{"model": "masked image model", "decoder_width": 256, "orthogonalizer": "newton_schulz_5"}
Rows from block 7 of the encoder of a small masked image model, named by matrix and row number. Rows with one number belong to one neuron. Each number is 200 + 40 x the weight over its row's rms, rounded and kept within 0 to 999. All counts start at 0.
After each neuron's rows are labels from the 100 images, of 14976, where the neuron reaches its highest value: "strongest on" is what is common among them. Only what is clearly more common there than usual is listed. The data: photos with spoken descriptions (Open Images, Localized Narratives). In brackets: how many of the 100.
# fc1: MLP up (encoder.blocks.7.mlp.fc1.weight, 512x128), inputs 0-127
# fc2: MLP down (encoder.blocks.7.mlp.fc2.weight, 128x512, transposed), outputs 0-127

fc1.245,126,144,217,247,172,201,189,183,178,180,198,227,245,217,152,164,195,228,176,163,183,85,271,168,149,260,235,243,159,211,225,161,233,231,224,243,230,245,262,244,133,271,211,121,216,184,197,174,208,224,159,157,187,207,174,118,171,147,244,184,214,159,209,237,182,155,181,139,210,170,159,243,230,164,231,218,239,140,191,258,223,205,183,201,220,194,209,187,221,164,235,254,290,166,241,211,244,153,204,177,279,209,159,203,169,214,280,269,229,160,150,195,153,161,186,216,257,155,161,283,250,222,218,149,168,155,202,209
fc2.245,166,245,180,132,243,198,163,195,213,273,245,194,135,254,286,178,109,169,208,199,216,258,103,195,215,166,172,212,202,203,174,169,204,194,141,146,128,179,203,211,270,195,187,279,206,233,197,173,280,103,221,134,242,160,272,270,290,232,222,216,167,213,150,228,193,230,205,260,208,218,181,199,174,245,193,171,188,247,192,153,189,251,197,193,163,203,211,239,156,209,233,236,170,131,147,191,133,187,222,242,196,189,218,239,193,192,206,144,223,250,223,195,267,244,170,164,137,135,157,193,187,176,228,235,216,222,197,201
strongest on: text has "man" (33)

fc1.313,227,231,210,212,147,159,250,218,171,136,203,164,229,229,232,195,146,227,226,150,278,176,137,243,162,251,116,179,212,200,219,179,230,156,157,223,143,252,170,183,212,146,186,208,255,232,272,156,206,246,194,194,221,204,221,180,184,189,189,215,234,179,124,197,201,142,234,155,153,220,151,179,224,141,211,257,241,216,186,214,221,205,246,239,220,201,250,190,237,149,186,236,160,162,107,254,169,227,146,162,224,164,185,235,309,201,186,184,203,208,270,226,204,146,140,251,147,161,267,268,227,178,130,266,268,157,202,212
fc2.313,209,189,182,166,190,193,207,242,155,215,180,145,159,246,251,161,173,153,198,182,215,193,209,225,286,146,129,143,155,210,187,109,251,177,224,166,234,213,213,205,186,207,131,226,252,248,239,199,207,152,161,228,208,153,232,138,246,254,174,180,207,216,216,234,267,239,208,159,209,211,210,195,207,205,300,214,221,209,175,240,142,226,140,273,251,281,239,183,174,195,165,227,151,210,145,205,138,122,143,254,206,139,214,243,234,192,195,182,211,145,226,97,104,253,173,269,213,204,169,231,209,228,243,222,209,214,239,190
strongest on: text has "sky" (57)

fc1.325,185,197,193,129,267,152,165,235,253,146,235,232,224,126,178,169,260,235,185,165,228,234,178,147,209,244,167,198,159,201,236,166,286,142,234,151,239,228,279,158,256,132,234,169,262,171,153,100,195,186,235,157,201,233,166,166,186,168,184,228,149,195,227,230,227,248,200,137,212,226,144,189,186,208,168,187,223,238,303,167,190,185,215,186,144,159,190,171,213,120,230,172,226,256,160,177,169,187,228,178,251,192,178,177,227,232,234,229,230,209,208,270,166,190,236,272,280,198,217,259,231,182,229,135,152,167,221,225
fc2.325,267,133,198,278,193,239,245,146,187,209,131,236,216,136,173,239,215,227,155,243,172,166,233,142,196,231,185,218,230,218,117,195,182,254,207,284,195,160,230,198,215,230,254,251,211,181,232,198,218,192,202,143,262,226,201,161,234,168,193,185,235,175,147,153,169,146,225,168,244,184,134,217,261,214,201,142,131,191,235,248,232,133,146,196,196,186,167,228,130,200,159,229,203,174,217,258,213,174,237,228,207,159,183,97,209,126,181,128,212,196,219,243,224,225,223,172,158,231,151,158,248,210,157,272,253,285,206,168
strongest on: text has "white" (30)

fc1.450,200,228,228,140,188,256,196,232,269,168,186,269,250,213,207,158,221,208,175,240,217,208,163,222,188,256,192,153,214,146,213,152,160,160,263,162,228,175,223,202,239,210,198,209,264,156,261,198,180,265,134,203,188,272,180,297,244,149,214,205,194,162,185,146,227,212,192,125,137,146,197,178,228,172,226,253,217,210,175,181,181,139,186,251,208,218,145,213,212,178,309,187,195,239,188,208,279,113,182,196,247,244,170,168,220,194,215,173,178,204,122,159,138,198,179,170,180,288,203,206,127,257,257,128,209,163,169,176
fc2.450,242,155,267,224,102,250,214,207,238,159,188,220,181,151,236,180,241,210,224,255,293,187,194,258,194,198,164,159,144,182,220,229,252,161,171,172,246,197,263,209,141,191,170,266,219,214,181,192,185,216,218,200,211,177,235,203,177,187,235,204,170,184,213,161,160,186,230,101,174,167,184,137,195,210,190,245,268,215,228,207,197,227,190,196,170,105,251,209,222,262,229,213,208,230,198,251,147,161,245,186,130,216,239,244,177,207,192,233,186,113,137,193,210,239,155,280,161,187,292,153,116,202,254,112,242,206,161,190
strongest on: text has "sky" (56)

fc1.150,214,215,170,176,178,154,187,178,178,189,307,246,256,210,236,239,153,190,232,235,151,190,182,198,104,153,176,209,192,200,200,196,181,233,163,189,229,195,195,166,173,228,160,215,176,250,73,221,182,213,241,193,183,240,237,255,229,124,215,232,201,147,191,203,241,167,221,172,203,208,203,264,276,223,265,154,238,220,183,221,271,145,157,203,253,202,221,152,199,136,226,150,169,174,201,142,217,208,214,118,230,179,236,267,198,265,221,232,152,252,164,228,183,161,266,242,231,210,243,185,209,78,211,260,223,155,172,168
fc2.150,202,206,191,247,257,231,168,173,207,212,200,183,155,177,176,162,114,178,171,210,148,169,174,279,180,180,234,241,200,201,175,158,287,204,208,161,219,231,217,247,155,206,128,156,170,298,171,236,234,168,214,211,220,203,179,83,125,217,140,179,237,241,257,160,201,185,187,239,153,245,279,197,145,200,215,224,255,167,133,206,240,248,150,155,172,185,240,217,266,268,162,221,264,213,175,181,144,256,193,195,276,253,204,216,141,203,176,252,192,208,178,200,201,177,264,223,197,193,169,163,192,236,136,190,150,226,234,262
strongest on: text has "sky" (57); text has "blue" (28)

fc1.66,182,204,199,174,161,140,157,174,206,223,232,201,276,170,171,175,178,237,257,177,154,220,264,148,252,198,267,193,237,284,285,220,137,154,171,238,158,243,220,255,191,165,181,166,143,198,262,209,239,191,152,168,299,140,171,193,180,207,226,194,248,169,196,217,179,180,160,160,164,194,149,207,209,161,202,135,184,219,249,216,204,229,202,215,254,221,286,175,229,235,246,171,210,200,161,190,280,187,262,199,213,206,103,220,273,195,225,234,243,212,102,155,170,187,228,209,223,128,133,203,202,223,192,180,114,182,190,227
fc2.66,181,167,188,149,210,232,216,186,158,188,214,162,114,209,200,208,213,160,203,216,200,185,127,244,162,228,220,238,218,196,224,214,233,247,337,214,236,254,230,225,230,161,167,181,119,205,187,261,225,179,165,230,288,126,266,189,255,215,130,192,163,232,207,252,183,180,212,202,169,218,212,169,238,190,213,174,172,222,212,155,190,181,193,156,161,173,212,198,111,222,221,212,201,162,178,254,158,169,169,150,192,233,202,122,215,209,148,207,265,253,279,227,116,229,174,289,212,184,180,239,286,238,221,193,101,201,220,183
strongest on: text has "man" (36)

fc1.121,231,219,198,198,165,176,197,198,228,192,224,246,253,256,230,143,166,211,300,266,209,185,151,246,134,169,149,234,286,187,249,160,231,178,269,177,235,199,148,150,230,160,187,228,186,290,188,196,171,175,283,242,183,223,183,200,153,176,241,276,270,177,238,184,196,186,227,164,216,210,178,175,171,167,245,265,232,235,281,209,230,170,202,208,111,152,235,181,150,170,163,274,183,170,200,151,162,182,180,220,140,155,220,211,159,214,225,199,183,213,191,152,194,171,181,176,195,222,227,202,229,114,133,167,92,240,174,213
fc2.121,222,186,228,221,180,235,178,251,242,169,226,169,292,270,236,249,212,172,179,245,240,266,160,217,132,147,194,255,231,268,153,222,243,194,207,232,208,235,137,115,173,207,199,211,258,232,160,180,139,184,217,256,183,176,188,207,140,225,261,222,208,260,213,185,179,243,209,175,185,205,223,150,236,190,206,229,221,195,213,202,183,193,158,118,199,144,247,251,178,210,315,177,205,250,210,162,162,122,174,220,125,141,212,138,113,203,230,193,176,208,214,166,184,171,252,200,198,145,258,218,174,193,275,140,126,188,189,194
strongest on: text has "white" (29)

fc1.324,197,180,142,279,184,172,217,223,173,206,195,140,217,147,227,177,242,239,177,147,149,145,184,155,181,236,235,229,162,203,175,224,183,189,213,190,250,201,179,140,299,227,148,122,212,191,229,220,186,138,231,211,185,234,213,196,146,257,149,150,238,211,190,190,151,165,211,271,257,184,144,223,277,220,167,171,207,172,184,176,183,204,192,167,215,212,309,140,198,185,205,206,193,205,203,208,202,158,238,187,293,220,192,263,228,304,224,248,184,193,220,206,146,241,249,161,272,135,84,144,219,149,237,190,221,190,218,227
fc2.324,204,180,258,121,238,232,156,168,139,239,230,237,220,239,160,199,163,155,254,263,244,223,169,189,212,146,204,179,225,234,156,209,211,268,186,183,149,187,232,246,161,191,253,233,219,230,161,173,172,198,168,182,200,182,227,229,238,135,234,191,156,151,238,224,213,218,208,196,109,259,254,210,137,221,194,184,139,184,255,201,213,206,206,233,231,141,47,246,211,226,197,154,213,188,215,185,241,187,201,209,208,239,197,148,194,166,141,183,181,225,173,223,250,138,165,192,109,276,292,226,171,258,231,264,164,174,152,210
strongest on: text has "sky" (78); text has "trees" (56)

fc1.258,218,175,150,228,231,199,135,156,120,176,152,167,114,225,201,231,190,188,274,217,162,166,174,278,168,266,234,218,189,183,259,178,71,204,207,288,196,231,167,135,240,203,195,267,232,283,176,199,215,226,223,210,145,206,130,248,227,205,288,184,212,130,211,178,194,127,269,171,197,201,261,138,181,216,230,194,214,171,197,277,215,121,168,212,209,210,175,189,159,191,262,205,131,248,179,219,187,185,211,232,207,147,190,229,250,189,158,210,207,247,214,202,188,145,234,261,175,195,201,207,250,229,180,199,205,247,192,207
fc2.258,191,175,156,248,222,210,206,149,230,238,163,153,203,170,194,171,157,237,226,165,151,214,172,234,228,218,223,138,169,198,208,160,265,155,199,200,160,278,154,210,154,217,161,138,164,249,181,206,211,227,215,191,193,191,188,122,115,235,165,201,170,182,202,134,220,238,102,219,137,179,231,195,154,222,134,228,250,169,195,202,221,215,139,206,245,199,196,203,238,148,188,212,246,200,145,228,147,242,272,203,238,269,185,185,152,241,191,215,202,237,119,226,283,217,247,216,176,277,277,171,268,284,249,202,168,229,227,279
strongest on: text has "sky" (74); text has "trees" (59); text has "clouds" (25)

fc1.209,252,252,200,193,261,143,244,156,175,255,178,200,178,166,219,182,206,190,245,211,98,234,200,230,283,215,252,159,213,196,248,133,165,218,246,224,170,205,145,186,200,219,245,245,176,234,206,274,200,175,194,190,182,208,190,192,217,152,189,230,217,161,176,190,215,132,297,208,145,246,187,220,153,203,163,293,247,208,184,177,239,177,165,129,223,162,185,214,196,188,184,171,191,116,221,205,172,122,130,223,180,183,289,196,207,242,173,193,185,235,168,211,195,201,138,188,198,220,173,171,216,160,253,255,255,290,144,311
fc2.209,225,186,216,219,145,194,183,208,210,187,200,149,206,194,247,178,204,189,206,189,182,251,237,165,267,200,205,237,206,167,198,226,268,216,125,226,142,241,210,303,209,177,191,123,211,153,60,148,97,149,269,186,241,173,232,122,202,200,111,159,202,234,238,192,194,188,193,256,206,270,142,175,195,214,257,223,259,223,226,241,171,138,200,249,245,179,160,194,191,211,202,219,136,178,188,132,199,156,161,157,217,285,191,228,197,206,189,214,165,227,212,223,208,233,206,259,202,211,204,139,263,225,213,228,272,158,196,232
strongest on: text has "sky" (62); text has "trees" (58)

fc1.473,184,110,116,160,208,144,185,148,154,260,159,247,171,217,262,226,265,224,205,173,216,123,185,162,167,161,210,198,144,160,194,224,266,191,145,154,222,206,195,184,192,207,148,236,222,200,142,211,231,234,226,217,193,148,204,166,217,233,160,225,181,185,189,194,156,123,255,162,266,188,184,216,220,215,214,210,186,167,224,201,167,193,208,188,285,274,229,313,179,222,231,247,264,220,240,164,147,210,190,260,221,130,173,174,320,232,217,226,172,196,168,242,193,267,200,216,251,166,182,211,166,135,155,261,211,206,214,153
fc2.473,248,291,278,244,210,250,247,200,239,175,217,154,176,187,122,179,152,175,164,176,159,208,202,201,205,247,197,186,238,189,210,209,116,226,240,262,145,172,199,254,173,220,279,160,217,181,273,191,195,169,137,165,179,221,168,232,195,198,173,182,180,193,218,220,303,281,178,231,133,237,242,201,207,191,192,199,227,262,176,247,216,232,195,196,153,133,202,102,210,202,199,180,155,192,198,233,222,214,197,133,150,253,250,241,112,190,221,153,266,172,182,152,209,150,219,155,164,232,204,141,228,282,233,148,212,167,214,232
strongest on: text has "sky" (51)

fc1.51,212,219,191,163,162,231,154,234,237,209,247,252,211,157,244,159,219,200,231,210,225,208,209,253,259,236,126,176,204,218,189,206,196,172,221,185,242,129,224,144,293,214,219,223,188,194,208,194,201,273,216,268,198,186,175,304,182,193,181,144,219,156,170,160,174,162,234,225,157,199,243,237,223,147,159,265,240,178,125,249,193,164,218,209,210,115,265,151,207,237,168,128,168,209,235,199,159,125,210,190,266,236,206,193,243,190,174,274,120,184,126,154,164,238,230,172,200,156,220,118,145,223,250,182,264,174,181,244
fc2.51,236,152,179,196,229,128,212,219,241,107,256,204,144,191,178,257,235,167,192,224,186,187,162,209,174,113,224,194,207,200,182,221,135,245,264,205,166,240,166,293,182,197,236,213,259,206,161,147,201,191,221,191,218,188,218,160,248,149,208,175,214,111,168,205,245,238,214,202,178,162,185,139,206,182,177,230,175,233,229,183,165,225,190,287,140,206,193,184,204,178,280,245,174,238,88,144,226,314,296,234,218,180,116,186,179,160,142,240,209,222,197,180,221,221,187,194,215,194,211,256,222,250,241,188,235,190,164,252
strongest on: text has "man" (29); text has "wearing" (29); text has "woman" (27)