From a checkpoint of a small masked image model.
Data: 203450 training examples, 5.3 epochs.
Rows from block 2 of the encoder of a small masked image model, named by matrix and row number. Rows with one number belong to one neuron. Each number is 50 + 12 x the weight over its row's rms, rounded and kept within 0 to 99. All counts start at 0.
After each neuron's rows are labels from the 100 images, of 14976, where the neuron reaches its highest value: "top examples" is what is common among them. Only what is clearly more common there than usual is listed. The data: photos with spoken descriptions (Open Images, Localized Narratives). In brackets: how many of the 100.
# fc1: MLP up (encoder.blocks.2.mlp.fc1.weight, 512x128), inputs 0-127
# fc2: MLP down (encoder.blocks.2.mlp.fc2.weight, 128x512, transposed), outputs 0-127

fc1.336:61 36 42 63 55 72 45 33 41 38 43 43 37 34 50 30 54 73 70 53 60 42 43 71 52 65 51 44 65 53 55 33 47 44 66 48 61 37 46 27 64 43 50 49 68 39 50 34 38 42 38 49 45 76 76 40 56 46 51 40 52 46 57 35 60 54 47 55 42 52 57 34 42 43 39 53 47 36 50 39 78 61 63 44 59 51 61 40 58 54 42 77 46 45 21 42 66 54 69 44 51 43 52 46 61 50 41 72 50 39 36 16 60 58 49 66 43 55 56 59 32 42 53 52 47 69 29 50
fc2.336:33 65 58 51 41 70 55 71 56 50 52 48 61 66 34 60 54 32 61 36 59 57 62 56 48 44 39 52 46 48 54 56 53 52 22 45 63 66 67 54 41 38 62 86 67 56 42 54 37 46 50 46 45 48 61 38 53 30 45 57 45 49 53 43 50 18 49 35 40 43 46 73 38 42 44 49 52 76 48 53 46 66 26 53 64 37 57 65 41 51 41 49 48 53 38 34 41 30 67 37 44 65 42 49 69 57 54 26 59 42 34 61 60 49 50 77 34 38 46 33 52 68 47 45 54 38 46 71
top examples: text has "flowers" (25)

fc1.479:31 41 43 38 42 43 65 44 48 65 49 24 64 45 31 66 60 60 35 74 44 53 39 65 57 41 38 49 48 42 46 42 55 51 55 52 83 25 57 44 72 53 40 48 55 69 44 61 42 38 56 38 38 48 52 47 50 46 50 58 44 51 41 64 45 56 45 50 45 36 50 52 60 21 53 23 36 60 44 48 60 57 54 46 35 61 34 61 54 70 46 44 56 48 74 37 25 39 66 69 61 30 49 52 55 30 50 48 45 64 58 47 53 58 64 23 56 51 54 60 58 77 45 66 53 60 45 70
fc2.479:50 41 48 65 62 48 25 40 56 35 41 40 46 53 40 46 51 72 52 66 33 57 57 70 38 43 33 44 31 45 65 53 75 27 54 48 51 42 46 71 29 48 69 48 38 61 43 40 60 43 34 35 51 52 47 53 37 63 59 45 42 40 36 49 49 39 56 45 47 58 26 53 65 73 49 65 50 52 52 55 24 56 41 50 57 57 77 50 39 43 40 24 60 58 61 30 69 48 52 64 59 68 44 48 61 60 42 64 29 36 62 68 38 55 60 55 64 57 31 65 70 43 48 44 56 63 50 48
top examples: text has "plants" (26)

fc1.30:49 40 64 53 45 52 61 56 54 51 34 36 57 41 28 63 57 58 54 65 59 42 32 53 47 54 27 52 53 64 50 51 39 53 47 59 36 56 70 64 35 53 31 65 64 54 57 53 62 63 39 34 58 64 60 48 49 34 39 38 46 69 38 42 52 59 59 37 42 79 58 83 58 67 47 39 27 46 68 50 36 59 45 70 26 58 46 47 38 54 33 43 64 38 52 70 50 35 46 65 36 39 39 53 54 61 58 31 75 57 50 36 53 51 38 61 38 48 53 55 47 42 42 26 44 61 64 27
fc2.30:46 58 43 52 61 45 52 44 54 50 45 65 41 50 65 42 42 43 56 28 48 53 72 43 52 56 48 44 56 45 47 48 47 57 34 31 57 35 35 45 48 49 45 51 38 58 51 33 50 38 42 54 40 44 42 65 31 71 57 60 53 50 53 54 47 33 45 77 55 36 45 35 51 15 38 46 71 53 35 73 57 52 45 16 69 51 40 59 72 49 63 46 56 50 30 29 65 60 59 45 61 55 51 44 52 46 43 79 37 30 54 64 63 59 52 51 69 70 53 52 63 55 69 69 52 27 32 62
top examples: text has "flowers" (33)

fc1.423:37 63 62 68 52 46 35 65 45 49 58 37 56 57 30 54 70 39 38 46 33 47 65 60 32 46 55 75 68 64 58 40 44 56 37 58 41 46 44 69 41 65 57 39 55 47 53 46 42 37 42 33 46 84 41 44 45 32 53 21 74 48 55 58 54 44 40 39 61 43 40 56 57 73 49 57 37 53 64 53 55 47 47 58 34 23 51 55 52 52 40 32 49 17 51 58 51 41 33 55 36 57 31 64 75 54 62 52 48 63 68 52 60 52 62 31 50 56 42 60 57 63 61 51 53 51 41 35
fc2.423:45 32 52 45 47 54 54 39 47 57 29 48 51 55 40 45 67 64 35 45 64 42 46 36 64 47 10 54 51 45 70 50 39 75 76 52 53 29 39 40 63 40 33 72 66 57 47 51 57 43 68 47 53 43 60 72 37 70 53 53 42 47 63 48 41 49 46 60 34 37 40 48 27 42 54 35 45 49 45 39 63 41 31 43 68 59 49 44 40 58 67 58 62 61 49 58 71 46 55 33 58 29 62 47 51 38 54 55 66 54 45 31 59 48 41 47 47 67 46 63 72 56 38 46 42 34 73 69
top examples: text has "flowers" (26)

fc1.228:47 54 55 71 73 43 69 63 41 37 48 53 41 57 50 44 51 37 49 40 53 63 51 38 34 64 63 66 59 53 37 31 43 63 26 35 59 41 33 43 62 24 47 34 48 29 49 41 58 50 79 46 59 59 82 61 56 57 58 35 68 34 38 39 47 51 48 56 39 53 39 81 53 55 64 51 47 44 61 52 58 62 39 42 51 54 46 50 44 46 35 61 57 48 72 63 59 58 38 33 42 48 43 31 54 48 67 64 45 45 58 50 37 45 47 59 50 40 55 43 57 78 64 62 33 26 32 58
fc2.228:61 53 37 44 31 57 35 50 49 59 61 43 58 39 63 50 53 69 60 60 60 42 45 65 60 32 43 42 33 55 55 45 56 43 60 56 38 68 61 68 58 76 48 63 33 69 48 57 48 54 27 46 44 53 28 30 49 44 42 63 32 50 54 69 57 49 28 47 54 49 63 32 38 43 40 39 51 34 33 50 42 31 57 62 37 57 48 76 46 51 68 37 48 64 35 37 58 40 74 59 44 57 47 59 52 66 43 20 48 67 44 55 50 44 65 32 55 53 53 53 59 27 39 45 61 71 72 35
top examples: text has "flowers" (25)

fc1.232:55 32 59 58 62 53 55 32 29 70 47 61 59 21 47 44 42 51 39 47 52 46 47 54 77 60 38 64 45 34 51 40 40 53 51 52 52 45 50 54 53 41 32 43 44 48 68 34 46 82 30 60 42 46 48 44 41 48 54 29 34 36 38 34 53 40 53 38 72 41 67 58 52 56 60 41 61 67 56 52 46 37 59 29 56 53 70 46 43 49 49 72 40 68 33 57 63 38 37 36 56 51 38 30 68 43 37 55 57 50 47 51 43 53 83 54 52 44 39 47 68 66 54 60 30 74 56 63
fc2.232:49 52 42 52 46 47 46 32 58 35 61 51 45 59 47 49 49 52 52 28 52 35 34 30 53 58 63 34 57 72 71 59 40 48 29 52 58 66 47 43 57 51 87 69 40 48 45 71 39 39 61 34 69 54 44 64 48 50 74 65 66 44 72 31 36 42 38 62 42 34 35 56 59 44 43 35 50 53 44 59 41 76 41 61 58 40 40 41 43 63 58 28 42 47 45 60 63 63 46 48 51 50 55 55 53 27 67 60 57 49 42 51 53 61 11 49 42 58 34 49 47 54 43 55 60 40 66 42
top examples: text has "plants" (27)

fc1.347:40 49 68 44 57 45 55 54 63 47 50 39 40 59 37 56 55 44 46 49 43 48 45 42 62 60 38 55 34 17 39 30 36 46 42 46 40 86 48 68 46 59 55 27 32 47 74 39 73 53 51 41 27 64 48 52 70 54 37 53 39 32 47 75 41 52 44 69 33 53 52 59 44 35 22 63 50 59 48 46 54 61 72 43 62 46 42 58 51 54 36 59 37 43 56 64 52 32 55 55 55 53 61 79 51 31 42 46 37 55 43 79 64 57 54 44 59 37 48 56 47 70 38 49 51 49 53 45
fc2.347:48 43 35 51 56 61 64 63 49 50 31 40 49 50 48 71 45 49 49 51 68 63 48 65 45 42 44 37 48 73 50 61 55 39 78 39 54 59 48 39 45 51 39 61 27 56 21 67 29 36 58 41 58 57 57 61 39 50 41 45 53 50 52 45 68 43 69 42 40 52 48 35 60 45 94 51 51 31 60 47 58 33 38 62 41 57 53 34 38 49 37 44 34 27 57 59 36 73 59 51 43 52 44 51 31 64 60 54 42 68 56 45 20 59 54 32 49 61 63 61 58 34 48 68 47 43 50 54
top examples: text has "trees" (62); text has "sky" (51); text has "grass" (30)

fc1.360:54 56 30 34 34 24 66 60 63 61 50 45 68 43 80 69 48 35 52 36 66 63 53 51 56 40 63 52 52 61 49 69 31 64 27 63 58 31 45 47 33 54 65 44 61 72 49 57 50 54 76 51 50 53 54 24 71 41 52 70 50 56 46 64 21 36 51 48 56 55 62 53 35 46 39 60 43 49 69 48 32 59 46 47 39 40 61 53 56 49 46 38 41 56 48 34 42 49 38 43 45 46 47 46 68 54 46 46 34 60 40 51 41 40 52 53 45 81 54 34 65 30 41 65 48 60 32 48
fc2.360:51 63 40 52 55 66 46 42 64 33 61 61 44 70 58 57 43 55 53 66 49 61 50 61 58 47 28 34 38 32 43 71 53 49 51 45 54 57 71 73 45 38 31 34 51 39 62 34 54 51 16 67 61 55 46 47 58 56 58 30 33 65 57 45 64 36 31 78 59 43 42 43 40 56 38 46 62 64 28 50 46 45 52 50 59 51 50 66 56 47 45 62 69 52 64 59 39 54 67 63 51 41 43 58 40 57 38 33 53 49 50 36 59 37 26 48 25 68 15 46 37 59 42 45 48 50 47 50
top examples: text has "plants" (25)

fc1.259:42 40 34 47 42 22 49 58 48 62 60 55 50 45 39 37 38 55 60 33 38 37 83 66 43 48 53 60 52 41 46 48 50 75 51 44 60 43 58 56 41 38 43 41 42 62 58 50 42 52 43 45 55 47 65 49 28 29 28 57 49 52 31 57 62 53 58 54 50 46 46 49 58 34 51 62 49 34 39 57 56 57 63 65 56 40 29 43 53 59 57 53 57 53 64 52 57 56 50 72 83 52 30 85 59 44 38 44 45 35 45 74 82 46 42 26 36 27 38 41 53 68 50 53 56 57 42 55
fc2.259:57 42 55 60 33 48 46 59 67 54 53 38 65 47 37 67 54 49 79 25 38 49 30 69 62 42 47 42 46 57 27 53 55 53 37 38 49 52 64 36 67 44 61 53 31 53 52 61 58 56 59 61 43 58 58 78 47 41 40 41 41 65 87 56 46 55 68 46 50 52 54 55 45 62 22 55 66 55 52 47 58 50 56 56 46 30 28 30 44 50 36 45 19 72 66 53 46 61 74 51 47 63 47 46 45 43 45 49 52 44 42 43 31 39 48 43 52 41 23 42 49 50 76 58 48 40 48 59
top examples: text has "holding" (38)

fc1.288:41 46 58 59 56 48 46 64 46 45 52 52 35 66 63 31 52 46 43 53 40 65 43 59 60 58 56 52 49 32 29 59 72 49 59 55 70 45 66 56 53 59 39 66 47 57 52 56 45 68 78 27 45 37 62 64 48 53 55 61 66 50 72 51 32 49 41 52 29 40 33 46 40 48 75 41 44 38 76 31 52 41 47 37 40 41 43 52 42 67 34 33 39 30 41 65 46 55 53 62 31 41 28 59 54 48 45 63 44 43 62 36 50 54 62 35 28 45 69 76 60 48 65 55 26 43 52 63
fc2.288:29 60 50 44 53 36 23 52 43 72 58 75 39 53 44 54 52 50 35 45 55 55 51 43 54 65 45 54 39 67 44 43 35 42 42 43 50 72 61 47 33 61 48 51 54 52 38 40 55 52 35 45 72 53 55 46 40 45 67 52 13 34 41 63 43 60 68 40 40 60 54 61 44 45 40 41 59 72 36 60 71 57 60 44 46 76 39 56 48 20 37 69 51 50 63 28 67 58 52 49 55 65 55 31 23 41 52 47 47 47 42 56 30 55 55 54 79 46 54 64 58 41 47 53 53 68 46 62
top examples: text has "plants" (31)

fc1.264:63 50 71 44 45 63 71 58 68 54 78 72 62 42 52 41 41 63 43 41 52 47 52 20 56 58 33 18 42 55 39 42 34 60 39 66 54 57 44 59 75 49 53 53 40 27 49 48 66 59 38 48 61 66 53 62 47 55 42 49 49 33 59 40 60 57 59 59 44 31 60 37 42 42 52 43 66 36 41 46 56 61 44 57 46 52 61 53 25 46 55 31 58 32 52 43 28 62 46 56 43 66 42 63 52 31 30 63 53 39 51 21 43 59 61 42 62 46 63 60 43 43 47 41 61 76 48 59
fc2.264:45 49 22 50 54 39 43 44 54 68 48 44 30 62 70 64 60 25 50 61 79 39 45 59 45 52 56 64 38 40 67 54 51 42 49 30 45 60 31 33 38 35 38 35 63 64 40 44 49 50 56 34 53 56 65 27 52 49 58 58 60 50 52 62 47 39 32 41 47 60 39 62 39 61 41 68 28 45 60 52 71 35 49 43 49 50 37 53 56 61 28 61 54 48 52 41 69 49 74 41 67 49 41 53 59 59 58 36 51 55 53 82 57 36 36 73 35 37 52 64 66 60 54 43 35 48 56 61
top examples: text has "flowers" (25)

fc1.421:48 37 49 24 41 23 55 33 41 59 55 42 49 58 47 51 37 56 44 35 64 56 76 73 54 61 24 62 41 49 55 53 53 47 60 34 55 43 36 46 46 34 30 58 40 67 52 61 47 54 37 41 43 42 66 53 33 38 28 35 41 62 45 64 53 76 54 52 56 51 59 67 68 44 57 64 46 42 35 32 59 59 68 54 41 50 35 52 53 62 38 36 51 51 74 56 45 47 62 56 50 36 28 63 53 37 41 63 61 29 66 76 61 39 55 40 52 25 44 49 56 70 50 52 61 54 42 57
fc2.421:52 44 28 65 49 50 61 73 50 43 54 60 45 40 54 65 40 68 69 32 53 43 30 37 48 36 54 51 54 59 30 51 92 42 29 37 34 61 35 42 63 55 49 50 35 61 44 56 50 49 38 56 53 54 47 60 44 42 56 53 65 54 64 47 60 39 46 19 65 36 45 36 59 49 37 52 62 64 37 42 44 55 50 64 65 52 56 50 62 33 66 61 37 60 56 54 30 48 78 48 22 72 61 46 67 40 42 45 36 52 40 44 50 53 56 50 46 38 54 40 50 69 56 38 27 55 63 59
top examples: text has "plants" (30)